{"model": "self-supervised image encoder", "dataset": "microscope photos of single blood and bone marrow cells", "train_examples": 97085, "image_size": 32, "grayscale": true, "crop_scale_min": 0.3, "horizontal_flip": true, "color_jitter": 0.4, "method": "simclr", "arch": "vit", "norm": "rmsnorm", "norm_position": "sandwich", "hidden_act": "gelu_tanh", "mlp_ratio": 2, "head_dim": 64, "fused_qkv": false, "bias": "all", "qk_norm": false, "parallel_block": false, "inner_norm": false, "moe": "top_k", "drop_path": 0.05, "num_experts": 8, "moe_every": 2, "expert_mlp_ratio": 0.25, "experts_per_token": 2, "shared_expert": false, "patch_size": [4, 4], "conv_stem": false, "layers": 14, "width": 192, "positions": "rope", "pooling": "mean", "projector_hidden": 1024, "projector_out": 256, "projector_hidden_layers": 1, "temperature": 0.1, "optimizer": "ademamix", "learning_rate": 0.00065, "beta1": 0.9, "beta2": 0.99, "eps": 1e-10, "beta3": 0.999, "alpha": 2, "magnitude_pruning": 0.3, "max_steps": 12400, "batch_size": 256, "epochs": 32.7, "lr_schedule": "linear", "final_lr_fraction": 0.01, "warmup_steps": 370, "weight_decay": 0.2}
Rows from block 11 of a small self-supervised image encoder, named by matrix and row number. Rows with one number within an expert belong to one neuron, the router's apart. Each number is 500 + 25 x the weight over its row's rms, rounded and kept within 0 to 999. All counts start at 0. Numbers have three digits each.
Before each expert's rows are labels from the 100 images, of 14848, where the router gives the expert most weight on average: "patch colour" is the nearest of a few named colours to the mean colour under the peak; "top examples" is what is common among them. Only what is clearly more common there than usual is listed. The data: microscope photos of single blood and bone marrow cells.
# router: router (model.blocks.11.mlp.router.weight, 8x192), inputs 96-191
# up: expert up (model.blocks.11.mlp.up, 8x48x192), inputs 96-191
# down: expert down (model.blocks.11.mlp.down, 8x192x48, transposed), outputs 96-191

# expert 2
patch colour: white
top examples: smear: peripheral blood; cell type: platelet
router.2:505491518507562505517520486485514486525535527495483531517467467521504494515499501510491491497484504521493469514481481475510476473480471494526443499454500493477522490501514538478477541521480485433473530506540494457440536498505500474477461496507489450488526476491456490470465553496492545536
up.10:513516476557500500514500500493500530532512472524493452484500496528500500521506511467500500538459476498491506490468500500500485511469500540444520500537500499500492488500461500520512500519500520488504500509503517543500500500505500467500500526500490450508473500533462471525492420527527500520
down.10:508500500536500485526507500565493476500465483500473500521542521481468482536526496500500500531500500500466500500500549496506500500500487500504500517536531500545459436500449500496500461525492516498500500500469500500526500500522500500549500514448500529474486555480460530470500500588500496448
up.11:436500475441525500452523453483519500500530455515526475500479500479512512520494500500472508544465479485500472500455489473489510488477527500473464507500525509532529509502479563482457501519510504487472501481503500502500505490528507468527526500458479497500477500525534521471478500468503456500
down.11:500535556500513498554471483454500489500500500475500529473500506500518535541511532478514489533486492473521482520482489535500469547519500523500500500526500500500483475532454471434500500489500512504500500526523471511500480500476515453476500477500504459504500518500530521500476468519500500500
up.12:472511541500500470500534521500527529500500446550519500485506500535500533500456494550484492498500526500500500500507461500507500528500478500500500500506503528496518492498500534466515500500500505563500500512517482463500536542500531495517500543530536447500470500535559532507495437495505467467
down.12:502542488500529526468500500500507527478540451518474500505466500553500500500455474500500456492522500494502465517500458541458537500518552500474500462500512500500503500564554500490474559553500514527473481552466475456500512527506500536500481488516500470531522500500500500543500487500500476472
up.13:535484505555517456522483500500463509500527489500504533443540482500500500515511519526500500500471500521534466537500500510511500528526500500460488529500497500500500500499474473528482491426500468475523500530500538500443518527472510473472433507563541483500538500471506492484500502482540542500
down.13:516473478474500500500481520488471452500500500448500515512500544476496479531478478472500500512472488500535480475455484478538479525478525461500500511500473440466509513506500476500487506500500456475518427529460486478457458499500535509500535515479521540500532500500521451500523500500558502500
up.14:500500500492509500544546467500500500500500500480471523504467528510483528532500515521509484488500500500493500500478508541514472526498500500508554491500496480524474516521471500489458440519501492498500500478500474500516485500528498451494520482506500538460501503468500500469499537546467501494
down.14:500523500516496483522475509553461468458464479531553479459491545497478540449497500536544500531500517470500467500467500500555437538525469451500484527514515502506500562525500493518514473527488533502533501507500515508532497461504511502500523469500520500500459532531514482500507451479521472484
up.15:463511500483500500500452516476521560537530500523513482534463500551500474507501500562443495478481526500500418500487500484456493500522500500500500500492536500500522470508530560495500500534514500524469530510448509518500486483457556569507500545500505500500500494554522500485506527506545473475
down.15:524517500480500534484475522472500509500521530461520515500502501465524514540488439482523500500521500449500500500476526510464520500500526524544526500449470554505497474532506500500462461463470477482500532470500500534500500488450458481481488500483500500480500536476507500530535430528500470469
up.16:472477477465500477500516529499517500528510500522515500493455481468452533526500528554500500511502500500500493542515500494490523500530543501455500500500534525500445501525453535500500515500500500475500500524511520539486482519500519490455466505506452460484500513500515500500517500500472523500
down.16:523524534520500548522500477521466488500488500488474483539542479470516513556557500461506472501500500460500534488478529456493500500513499529518500533469437530495500481532503519500507500500500500500454464500515464493500429500454489525500500515500494523494525526500500543538500505505516523500
up.17:500513529530485500473526467500500500473500477483500474500500509500549542500500554475542543500500538493500463500476472496508500463464500477483500500512500567466498486515478500496500487499460465516478500450500452500528543550500510513523500500500481544500523443522488457552558500460485523500
down.17:500500482494507461538475477529500543511500534534472500429483449491486500500530515575500500500502500455452481544487500481500487501500443523484500500503500451530484513455561508490471507500500548485479490485537490534500529476500500500500500500458452463500481507532529500487500488499539500476
up.18:500525500490500500464417459515500495522514508500500466441459492500472487456435478500500457534500494500524475484466500454465500500504486480524486523500491500491500475486501524490543500515588517500479412500510512492496529525546525500528470500514520500500500505528540520480525500500507506514
down.18:500479518453479534500530499472500461500519522502500489511454525500521500551500498500500500509500500447539491500528480559529498487515500484513500460510500516521481482534531488453477481540468472531488550480535500517513477500500504424500504485493524459502480500522533552553500483487446513440
up.19:482500500500517514500500507481504525482500500495492492444525483438500500501500535409525500462500446467482500522501530501520515519490500545500500524494486507500465479500509494500491514459483463462492474505493512482504509511472500500459483484451500503519512549420512500500431535517500532512
down.19:533500479500500527541500500518500483483482482463466500575500479503489473553462500471500473492508481473541475500531470513472500498500524500534500500456513500477500500482500455465500499499458498500509529500500514503500500540481486559500522549500540487500500461540531504500523518512467474531
up.20:500477500537497500534445446500500500512529532554517500460489472506436508475500500531496450500500505500460500547500503500517518507546500439525465500492472501516522554514464453500500484492484500556479440500500500516472500500466500497474479483525439500505457500500533500484500448500510505499
down.20:532488493500500483500500500500529446479533485532466441500461478500465461524461500510484524499489485507544485484480500526510480528500500500528543500522500555500492518500493469491470456527499454481478528500531500521481550500597488500500503500500509486469548439500534453500500500458530522507
up.21:469510447512486499500516484500499476464531452530527500500500500477500495577480532482476491535480499454500516518482501466500548495496572549497500486519521499519533500500449513524452469515500500466470558500479500534553537464519474465527514498500487511521500471504463465528473480469506478491
down.21:500486542490525500468491458467456520479560500500470500457500475500447470527459503529500470475500491455509455525500500490469438520534500554500500505500501471500482504536500494500508474500515479469500467548500494500502500485498523500500473531489444455534487483492500468500500516500500500523
up.22:511508500532521469490500536486483482485483489462458500520459458548517500500417490500500500451504510500500466500460492500528519500500500454496504473500478500500535454508497437476487500497482475500549500510503476543504500500500547501500444500500500492459520467500564500500528470496500486500
down.22:500500486513484500482477535519500500535521500509534500500535527500500500471491462500458460500500537478512537531458451533516519500499500457492475468509500477500477494500534500500485555500500500534522492500500495519500500500465535484500500467476445440500427500498500500508480551492500428500
up.23:500500556500500500500500500495464534529496500469515500500500483449500500481528491559492485536539508500546500491499480500494479510523492464525500503497500481501526500552500530510514469500452500552500507500564454486562500540546514450484579500529500445516475462501488500503514482500515539510
down.23:500477535500520515515479459548526529497500481500485500500493488516487531500519457524500500546502467511485500481523500479500507462537515517542455443506520488539500530500462500509500478539501521500446500484476474527534447500551515516539500500500500500506501506512532500500486504526511486470
up.24:532504528500490510500535500534501508491481519500500500500500500497490500491500534522488449542457500500500482500524500500476500500534500500549500500524500554529484500538406500500500448459500550500471475492529505500500500482491500450562550504470487500500500453500500500500500512527500469500
down.24:500510500500520442500471500562468472476521500543509438500500500457500500499480519544538500478536510475522500500516500487541462546474484487500500500513500500500540476500455483500461498500500509500500565500504500463530510488536493500502505460497521494531520548516485482536516456524525577474
up.25:500494513500549463472522500500500500500513476444496521500493497505500538500500513460459492500500467485500473474493506500504500500445470500512500482500420500500500485521537475500530474522500556495473442524510470451495452582456522521500500526559518472500528526551500516508523500500519500520
down.25:505464467500494513518492500473479496500483476526505533505507500500530458500489474516460461465510466500500475497476490468531486451543520500500533516500524451500507500447520504500462540484446476514500500516500500500500500500504500501505499547481513512486500482500543500500488514475500500500
up.26:500520485515523500487529500500458500508489500460478481500520534463500482500500454500499505525500497524500526521512500538412500525500471517517498500457500461500512545500522500518500518500488500520506500500500527515478495500500524500468500508540500500487528564500456525517545443500500460491
down.26:489461500526468500512500500567493448500460500522477543481500494500498500495478470509500528512517500500489576466500500508500500500527500522500529500526468526483468493531541500513507506504498492516482470452500500500435490500500500500533527510500500539478545500546511524469489470500451537474
up.27:525505522476518531445440474522499485500500511500470448500476537500500461462500508548516534520519500526543473492546541500508534485518510485536501527481525517493500512500500524474500502495500479500514539550526472451517473535519503546523472457500500500464500500538469476546500446472476519481
down.27:484481491491500500500506478549482500545500556517500500543572483500483510500561493503500450500446500530473500524541535493466500500500456512506487500511462451481446491487487484500500510510481500481500469525540523530487474509514479542506500500500513526524500540533485522500452500469475531512
up.28:500500462502479500500463465500464530522500500585527508500520500500467500485506480510484500543462500500505534500468545507484467500500482527500500497513548452535500505500538521528436472479506500534505476466500484500500500498474518494480511476491530500520448449500509563486519494502565500500
down.28:500483468500475500500500491483500518517473457467500517469461530461528518538503511519481525500508500547531439500561515484475511525493500527481500498522540483543542479504478469500453500502527520537500533503453546517528480500500466500544500500500500504541522501500500500500527489540525482523
up.29:500492500520500491513500500505500500500500517519500519472500541470500522492505482500500515496476544474500524493513502523504480500524513500482518500540484443519472511500535466509512500549500488540500472439547500520570515458546509440494500469467458500528504467516452500526491467500461427500
down.29:481534508500515500455509539556494517526471539523500500493500476500500500500500506521500503500523488509473500466560446512477430479491479500500514488479541492524515500520496500527500500523485500525546462456487475508508528512513449514473460510500500464489500436525457500507469501449518500500
up.30:465500510531477435520500489500500500476500500523480484508532494494500543500501511574473515500529500500510543515558573513500500521500542530565500500545522528464445500515469500500454511466455540489467515500463500500519500500495471500500541500484522490513500490507500539524500500500500518500
down.30:500500465474500482475500537500500506517580511500513525470508500516486531479473539546544547500500466500500500500541498498515488492500500492530499500475481543484500460500537505545521475504502464500508530561500514491453500508500490532473500500476500500459535500500539500486500530485505529532

# expert 1
patch colour: grey
top examples: cell type: segmented neutrophil
router.1:513554523515546488542526507466507487464496529522514475469513464488512509506488503459464485514465473488518472515512493513462487506453498531505525507491543475509472441469448546499516540481462530506498509474493523529495523485496493484479525540520508491519499527462464508515478487552467467499
up.10:463508539485483453453517461489425500500517500477500467500527476500518506500519527500533462478500500492451539514523499509500530529459517500467462500477514527467478533500529500500489491466479529500480528500536500467514539500500523522476531506477531534528500491552524477492472527500460531500
down.10:500534540550500524500451520500484484504500500470471508500518486467500489500500512467523505500500444438500493473500544500500487500500508500548529527525493533473472513511537530523500500487473441511495470539500469500445486520467530500500493484456505500500500507522522535512473500462510522513
up.11:500473458524500492476521469530500500500527474488536473537500508500444482515517524525532423500465524513465500500465540432504500504500500500500485556515519500484563500500525495500510510452500500480500488500543501462475498491500500464476545469460513500526463487500563507481488500471469517500
down.11:506497501500500523523461544488539547509500509481485535500500500460500472523500483500500571467500500467484500521519498500500500522465500517451533500462533500486530491500467500526497500493500474500450525480503500544470505500457532531479467500500477500500500496500466561563500465525500500483
up.12:496431495467485447496484466471500462497500443500472500453500500500466500500441529520528500500515500544536503566493500543500500477473469512506488486500500541461478454510500462464476515500500485505500500500475469481488500526453532471500428469526500479500540508462529500530457556547462530500
down.12:500495490443479500432500522502510500493538456472522500539483500471519514485528500491541500494521514500481467475487485500500500477466458500500540512500527482518500542493500500501537521501479500500548545527500502505540536475500546510561501547481535521460487447571479524493500500470530500473
up.13:500536463495450530500500505520479486522492469490462500486505500476510508537500500437494492540491500467500578500500500500500500500469505508500505528500488516500516500531504485496519514463512544439500560519500471438500543500533500500555543500500533500450495520483500555500500500477513475535
down.13:482480574536500500456486462500532536500472540487526531511528500540500500500492533531486464513500500500469488476524500491500500531490533500498500500515517523518504522500502500489493528539485502521449500448542465551489500520500535519451500457498455467500542477500462500540500505500574500471
up.14:500500500498518476470447452469508520467500500500515481534500500495522492479500524506517492557504514500505528526541507500500534456513500500500468525527495510464539496576500536514481500525461500484500549486500500448500500500474504509491500450500481500500460517500481500463443500517500500477
down.14:500500492500502472520491485509544500545500531521467500530515500500529519484474520500500551506540500490455534442500484481445502555517531539482500465495489471558502470514517476555529500500500511483500539500481516472500500475500490513501548447521491500453500485535465456478500500533500466522
up.15:508500490517491537500500518557457554560472475582500500458500467517470512500471479514453492498549519529510500500460500450500516470509526477510527497503473467500511508538503482488500500464500476500500482500478500510526525550513548532524500504537448452514491500465540500504514486432552466465
down.15:521508487482435500473527500500500500481500518471512491485500500500527500504469531451451500500500516465525498454500535470466491500547541500477501538498454555484486500500558500484500500479544482509518500482500479552500500504483470479481475500500511500525498500527500470503455500500532545499
up.16:500426500500496438500500500547497470437500482489504500538495521463507500488500510465500511419535500500490479500500468457539500500500476497537433502500500533484497530536477500504473470532483523547514534463544489500485495500500512505443500483514527519519540450500491519497529508496500492536
down.16:500495517443511500500505520571535500506500519500535576542506530478497517500536468500506507500500551494476530494527517500482464517477444510500463472472530472490473500481488500500524525493500536500526527512528500508500492455526407500480525460509556519517500526525500500473532500536488500485
up.17:462470526457500500502533568492520509500513500508500480524500539498490516466510480446466500467484529504500481477498493474500500509500487469476468463515522500500533540474500490500516464555526509500500499490500480486553500466497450454495468500499521533501492459511478500467500500507525500483
down.17:548469511500504500500513488541502520500427500500483532481448500500500523500481458500500505492471496476479519451477500527538462494501481493457495479474550535538545500488500479532500528492478518477485531538500499489500460498540500501512500500511465467500498503504500513500531500500465500517
up.18:500535500497430500486500477519466500500488483458459500476464500500507500478500500524505500534548511500500495516500500500560537531484500492509496479555441500492491517500529459500500506503490508467500507491473500479519512500500500522529554500507528534480500481520500500513468467498506467504
down.18:498441503454500500505500485473508564523466500500481458500534476500528500497520481474476483464500519500438500505473505528467500500500461500500529500464500500481491504515500556447500483571500477460500500468500500508530449500449546500500486529500454475484471532498523542542487524500500500500
up.19:425535478548470508501499537500515528500500477500480500494469500500500500481527573498500534500500493460500488523500500500549502511471500463478465519511474534515500500548518523500496468519500508473490500533475461500516526500553479500558538511500500500490500511494500501500494500476534474511
down.19:500481500523538550511485500490549499516470539461500500495508461500470488491481483473500513500520500500549530475511467561500488501500500487491542493553500500477500477473578500500500500537470536500500453500500474483481507551477500500500518504512500460492489500461500527533516500534495530500
up.20:500500500507539500474523507521509512486482500487497508523507500450500500463483528523469500458517524535496500532452508500493500538512527500529500562500518500511517536568499500463465500500490500500472486500498500500483514500469484436493500476532550506518478573484485525500521454525469550478
down.20:500483481456493500500500492545478509522500459518573500565537499491500482502519445538505506500490520526457500500500500485462494495563489500468500532496550469500492500510465514546527530505484529569500529500500526490557523479500455473478520490522542573531469500527475528500504503500479476501
up.21:515529544510500518478449500500490540500528507471466500500474481500518477500477507481477500506500475512533476471452510465515474522511514476542458573500519549509550491500500500492517528520500488455479500466500482519489500500500538510498500477503500538500466524500500496500506465448516484500
down.21:542543500531518441556500500471544475500500500517460540501444537500519531474500500500472495500500518510469500481500515502500514508528504484473496549476500529510500500500483500495500500485503535497505467517510511528488500500484500495474488483506500541517482541520500500557500500456474473511
up.22:491500536500500500448502463500526488530500500492500500500500500500521508500473526502540500444534500451524464500451532509492500500477543478487500500476500500534514505500513500500500500500500440487548500531500494500465461515500500503595491500500500522512545500497541507477500500459500500488
down.22:528495504500500458500565545482483500496500544500463500492519510472468500525500499500547516500565480526500518539520509537479458522551534522500490500512415510500454518500500504514484521498500520489454466500500486500542503514500500469500480501500500477466474504500516500476470500500457487500
up.23:488536500518540500490529500488490518497503488471521490532500469478500499500499487519550498516570558454439465500531472500521523477472494500582454489473500511512470500469475519483532500527492527500529500474500460458532540500558509463500489471500488550509444503528500538496500500500489459469
down.23:478452482500482512520500502551521462485446538478502536521523460501500478519515571513500507500515500524514532529459506464525488482524504501500459491500500480485456546500500463541500498500462516500558528533463509451458480473500494500458528519473510462473541535470525478486500500504500474531
up.24:530487512510479494488500468486482500472500502500500485547499463458500535500539462509543500481531521473505537500500463500525504500508542493500491485561515500500471539480500478482484524500474458500492514500547486500500500491500474471500500485477500480532452451500500500463518500473500516478
down.24:502500539523500500500519525447511486519500513537505509484491500507496555500479485486500532500527500510530544488521472471547519531555556553446500516482455509500495472500507499498518524487500460500500527458488541496484451500500474471461466500450469476498500474500500500574500518473467500500
up.25:525500517500469525467509498500433500476527529500500534500542500500474513547500513524500536505500500468484463500500516503493468500500500494500532500500529464515508514467505536489495517523500502494537531468500513500535490500531500513490504510475500471454500445528500502500517530491550500449
down.25:483500475500526484476475460564500500500537500514500467500500500519473450500482480459539490466455519456500500509500522534556500500500465479440529525500474530470507551525506500500478485538511528500500500500513481500564470500517500521489500500500516531508548500513519500500464528500519490529
up.26:500518500500500470500500443500537500500523522515472500500500500516483500551458547498500470548510500538483500553500513512500517509500500516500500500558500534500473457521475512508453487570464536467499518511533518493543522500528500470462508500538531480510498500521512500517515464524500497499
down.26:500524488468500466413448470485447466527528507513500495500500500500500477545512441477524497516548500508525552523500500480482441479500521515473517500458500466500506500500477465469500500500523500448564449489499500514477516524500471500533477503469500489524528547500485468490448540491468500500
up.27:500509480478500536510469503474458523453500507556458506507466487503500500556500529500450500521500500480497461514440523458500507500519476521451480561526515532484526526513519500523500517458511500474500536499499517500463566500473544483477511500500563500549454500500471493500500501472500535500
down.27:500528541500500501538474511441490502500522500500500500514512500500500508501521495519477482500492544500457500444565500459546488500467510485461500500500490522499485529516497523500535500524510470523478499500525473562521500500498500530484535469456555522512474472500500500505500468465535471500
up.28:481454500500512500509500507500473507503517474538477494511500500508478550500545493516555500451500500467520500495522502520449483500510500500533527489527500482537419500479512557465524438467506472513500470510510500492516481552506500500508486504462459499501500500500500500474473530507536542500
down.28:516532514451500506500500474500500450471534512500498529538500504522538500480500494500532547540513465541487500474500500544451500520528480500500500508500466487576528541501500460525494517523488541489462504460478500506524526499526515487457451466484551500494457465466503483520500500500500475500
up.29:508500500541500502476492441523484469500500500500468503527530538500558515475478545488542485498476517439487460521520555500507481500513540500482448519421524442531500500500500500522500500453487467500500524507567488500500508503500502492526495481459500512500500490498517456472476491538512523500
down.29:500478442502513480460501500533473465515553490517496479500500475500476500512502500500500525525473480432500500500486525533531471518533523481472507490519500469529500500551500500531471511574509543500469500453500482538490516504500510500487539500496453500461519500500513514478500500500500500477
up.30:455508548471552500457500483517500451510490500500468472481506497500513500481520494541474492555526500464500500489500504473521534500493537502529524528500501523500480483504500514500490500500519535458459500465464493450538519537525500517528493471432493500471514500500473500507500500481500472497
down.30:520500476543427550534500506472520500487517493471523501488488485500529476427500549527500460515474500500504524500516542478529501497500476460515527477555515491502500500500500500477499500475486500542525453537500485501500464518472524500500500548450440476465525491500500509534512500474500525466

# expert 4
patch colour: grey
top examples: cell type: artefact; cell type: promyelocyte
router.4:485538474487492477498476522497541495496455466487441511476466480465491520521491486505477514498462481459537472489523487524510480504489552509539468518467475518490535468536474509464520510534510483447510485536461514467486484475534464537561512527507492475510535494481479514515503483453520448464
up.10:492500538500523466500496500482526497520521500552500493506500500544518500464500500474500500431472499533500497546521484496540500481500500484500474452519479520475463456483471513472500452473500500518426540532450471500469500461500473500527500494534500520492487465500445500490470519508500494548
down.10:469521535507500500500501515474479500507500467500462520510531500500488494477532460500485558518473467525537500500500537492484477451522508504439452483476517469500468533500523500507544563500500500522512536514504499495487467515500531498500485516500484504503520517461476548559479500481520500468
up.11:521419447507516545520500489500486500548530478552477540481531500500486533511477491530455517500500537523500500526501446538447524503530541464500476500503500500532507500448468494449528500457494470525494500543500500534500492500437500471466529482500478500478500481500492457483508523511466529500
down.11:545491476519485561533500463466527476541481468456495479464500490500500469500491504459500500475500500500500522526501470517541500539500480493493536489511500482500469447500485465500466452513500512431496504490520500500500499518457474488473534473513500493500528534500500497564468504559464535500
up.12:525552500491511536477500520509474525519496500480497487451543500468539495457471512500500463473530464517484535500477573521497553540500496522524500541468514500479477486504500500462524526500500509505473514509468478450500509500443556500530467500531451518527469524527537530512500483530500467481
down.12:524487500526500502481478464455445483518539467499451505479520507500480561466500544484512507490493545500519440487518481492500467528500513465464493533504514513500476486501518500516500486500500517500549477500500504500500542473500500482462479474510543500500477523552500515500480522500500486500
up.13:482527500467513449446500518475500499448513516473500540509508475473499520563516500500550454500490508500504500499500528448550493492471473500517505511504500500496500478511500453500500500504504500512514532519521496456500483460525443500532477458457474500516487533531500537470463500500500500500
down.13:526506436498500500500500471537500486500500505448486472500457530500524501500500527500500500500533500500482554487501515500490520485500522480547485499531500480492500500545532531509471500489474532500500500454483476500500500500511464500512529420545583500474450468520507483513500500500500521479
up.14:523488500500461535471500500479471474500484446493500452537500500505500523500471500470520535556515503487490499500553461490514502488454510464543445514472521505439500498472514500500500500467500494543477518469475472500470521551481511488500548490500527479418479474500498500515493484500491523500
down.14:500500530531546573479443546514500500498484503477547540500514502535519500538526495500461546526473529500525452500488492493500500508496544565487500478505497501534491542500485490493500500500500481514500500445500478518469500500487500500537500500508481461500469487500516546500499500500538388522
up.15:500500505500539474530475500493488489473500464546500474500482519494513500475500464488514485500500500520500500548529500510476523475448538500500483473453553500519526507513491477494458500500525516477500507500522500518491500485476495458500504500532500464500489532489516533500483500500500561500
down.15:503500467465520452496500495500482555449473516500518491500500499500415486521500500515509492515542500516500500512539515456500524500500500478498494528500523522483477539521480502500500500477500516496521558505525487500519464457550480526500457510560549505468474482460459500527554449494502508500
up.16:500480481500480554480483457472500545524494500508500530542500500471500500525500537544468500473464517483500524500480469534488500500500544500453473467508526457500521511491500500509481500536500500500465467497509460510500469470467471488475480478511538500500487493497482500443500500500543517521
down.16:524484525426540492520500498468528509469551509508476509532485439523522500539520500442486457516460500442511476519479479522484500477500469480494528466491486479520500500500500521468478490466500536496492519501500468499505509500489500473495500526459500500477465556489521520500426552500498507513
up.17:485512500513472515522515500503519500500500449491494500491460500529520500466500500500457492500512472479465500500500537500526500500458551484474472488506518572524488500500500523500485500463534498440517535481491485500471524565530500500524577464504518496500469472500479521465435517503534500488
down.17:546497500500503500507523496491500500500537500500502500480500467496467484520500464500500500466472482513512533500500482525480500459539500500429519500500500500460524524500500500500452500533451500534461513500512478456500408468513544510452452500500520503500534512515521494524500500500454520550
up.18:458553486487500455489500500500492506414490500465526545477524500500540500500570500510500436519500499500469500500500500453503475538500522506500502479470531508511492500531489500522451500500500507500500500500537474482494528622500494500478500491500479500500469500477528494498507500485500552479
down.18:523503474500482487521500500541565500525470500482481507479500516500506476544543483499510500479559487505472524496501503500514500500521447500526488522461480500516521502469500473500500476528471501500500451471500505514500500500517523533514504474536480520494500465500465544522509539544509500540
up.19:473462500500541511500523521515521500452515520500493482491500533488500517500529506508479431523500519500500504500460520471523547471488504535523521475500548524480480459492527483458480488478521511487497472500500479427497491568500567500514476500461449510500462507526546500470482500519475498468
down.19:471523500500493474481500500500481498500500500492500500467500498482500500509500469496522500472556500500537490519516498522500500530500500469500500451466500519500482504466505532479449439470500500500500476500480500477507430530487526461472460450542522473474461500452500500531500457477484500452
up.20:500505500531500507501500500515514473516500462476500537484518504412468518500564455500495496493480500500528571529500485507500498500491500500503500531500500500495500487545483500519513507534487553453531500548500500465500525537465485479500504485521500503500500475462500547500493500477503500422
down.20:565481516544481500500500500530464475514481500519500506526500500500543492500510527500527474443500455500449500500500469520485522564479486500500538482493539479500580500510533468500500450500500500505510500539462466500520500451500511514475527500549500500500500500500518519500500500489532500529
up.21:518500500500451547556461476524500505523490481492473487511470500501523500509500521500481577500500535458500484514583454569515526500488535522500522500500500500478467483524555476479482470540460500500500500470500491500500567500528495518490547500462513484500504517500500464520518506473497497502
down.21:500530540557500524500500552462500500500534482500500483474500500530500474462500490500475500524475522500543500474477500450542532541500459458498510529484486538448519500509493538485500482500519526500434497538520500539521477495476500471500516532500500533480545497441500500492514500474500530526
up.22:480528504500506469500499464477513531557466500505466500540500500500564509526535470472456542540477500463500484523532486500490521500500536525500487539460483500475500493536477512500500500500500500500500584500500495497481497500500458478500500500500500463495475500500507483490517500488500471527
down.22:496532527500500500553424504468537531478500492500511500467507508457500541476500500500500479530500545500490500484478500453517496444506500506500546510454500500500500511530477423515500458500522458521484461500536500500500490494506498508500485544495481523518500486500500500500526500465510529500
up.23:521503500528471528558528476510467471502507492553500500486479466500510521496500495476500557500500510461485500500539477485503501486537508494500462484524488517516528563491462452499507463454510518482494454474546543528446545435496495499465521489550553503500522447519537469494500500500466535525
down.23:469500500527534457500518471500512461500530506522461474493500545509492499500508500459500481458539493570536500500500500439480500431500483500446500500500500515486458471533480486446500517496515474483505515500509561533500474580473497476509481500475452500489522500498450491500500526515477500500
up.24:500449530481471500517475543493500524500500500473473533500529469473500473480546500498500505480536562500512489500519466500443527486508488469533550500525487487500538547512500449479529457500500500535519485541500500502500547513488527500471495542500500498527475469484500548434499500452562482500
down.24:500501475480485500512500559500491503460538454500545443480495501547465500500489511471539477530495500541467500500470476486491526500481500463482500491487530491490558482518500500476509501489500500476539514527489531544479527500500500500498468467526516507502500500518526514500500454500537466471
up.25:553500514472500489480476511539430500502492500442500485500500468460502484476500500500500500512519490500475531485500529519500480541500500500500542504500505505512512585500552470519490559488500469498500534500505486521502500546500536540460500500563500492500483554500519538527529500500534500453
down.25:499464474517516491547518485493542500500514552516459507519500467584500537500465500528483536500500543477501498500534506529487499523518523493500478517500500500481484512514505518524497460466520532517563534454477515500478548447506467445500500497513537484549456451510520500500500500510464490500
up.26:508470500500477534500500436465485537509512530561486546447500500500500509500500453547500500552516501481545550493500500554499498533538500500500524500529500472463530454519533500462500500481500486536500505500548463501519466509478467488488506500481500494556485500500518499500507500523500517500
down.26:503536525471500455535479457540539500500486500520459545500466502519542468500499543500500500540486460500484500554500478500524521500457517500511525480535500500525500500500500486500471472481500534500491550496500477500555500478537477534500539500511482500504460474500469500500500500500520500479
up.27:500497542547493492500500516517471462500493457488439460500556518495500521527500500500537499540500500529500520500509543511458581510430500469500500530463500463486480536552527488500454473500500564513489500525500457500500467565470546500500466486500476494500467500462521506500528473500490486471
down.27:517470530515515546482492493457474469500480500484500506474500500500486484500500493436483526457566454483500504500527495536517511500500518500500510549463489500504476540471500553472476500500473500500500523510532500500500554529454535500524478500511537498476466500529465500564520500499482458500
up.28:520477559500574479474522500500500500451495525525518500500489500518497500500485494500508500500497495505524500497483538453479485502512482500526500521483486500530547463497502500493533502534546500476473500500500505500507500466531548480489447500454436553502500538564500554453464530469474500500
down.28:500566500473525500528500497471494500455516466503519491479500489526524505526495512445500484523517493472500500467500500538514500518500455520512489478552515500500467500496500480479500496488552500482508517500480500508486512535509500522500489500490500500491495513500515489536531526557528500465
up.29:518525467444483472474536521498479539470500500514500473471467471455470500500488512500534527533475518500473522474481501500509468493500500532500500526500491545490500501526545569525497500500500456500491566535494453478500508500542490500500500500500542500504500500523500504500494493473500478421
down.29:500500508500489533561529500491533500487484473527526523523528457516515543500500502533500461493476520470548500487500500563462554532500492546526538521492474500500524500472500475552506482500527535515500480425519499500466481484463512458521500500490536498500490489500500492500540493500500485500
up.30:500489479500500500470500500488523500500515509500502501503500500518500500541500546512500526519474480490518465499461500481444474497548495470517500560511500517521500498500542500526500534436474465498500448531544500542500500483464511470489523520500454511500500500521536500500514500449500500516
down.30:480512500500500508469500500500526492500521500500524473500500437555527484500548500500520500500511514500542418529490500452492516522500486439509500548480500519500509489458499523518524478517536496478529528463513500453500500482507530497508491479490473507535464558500516503500498525491500459489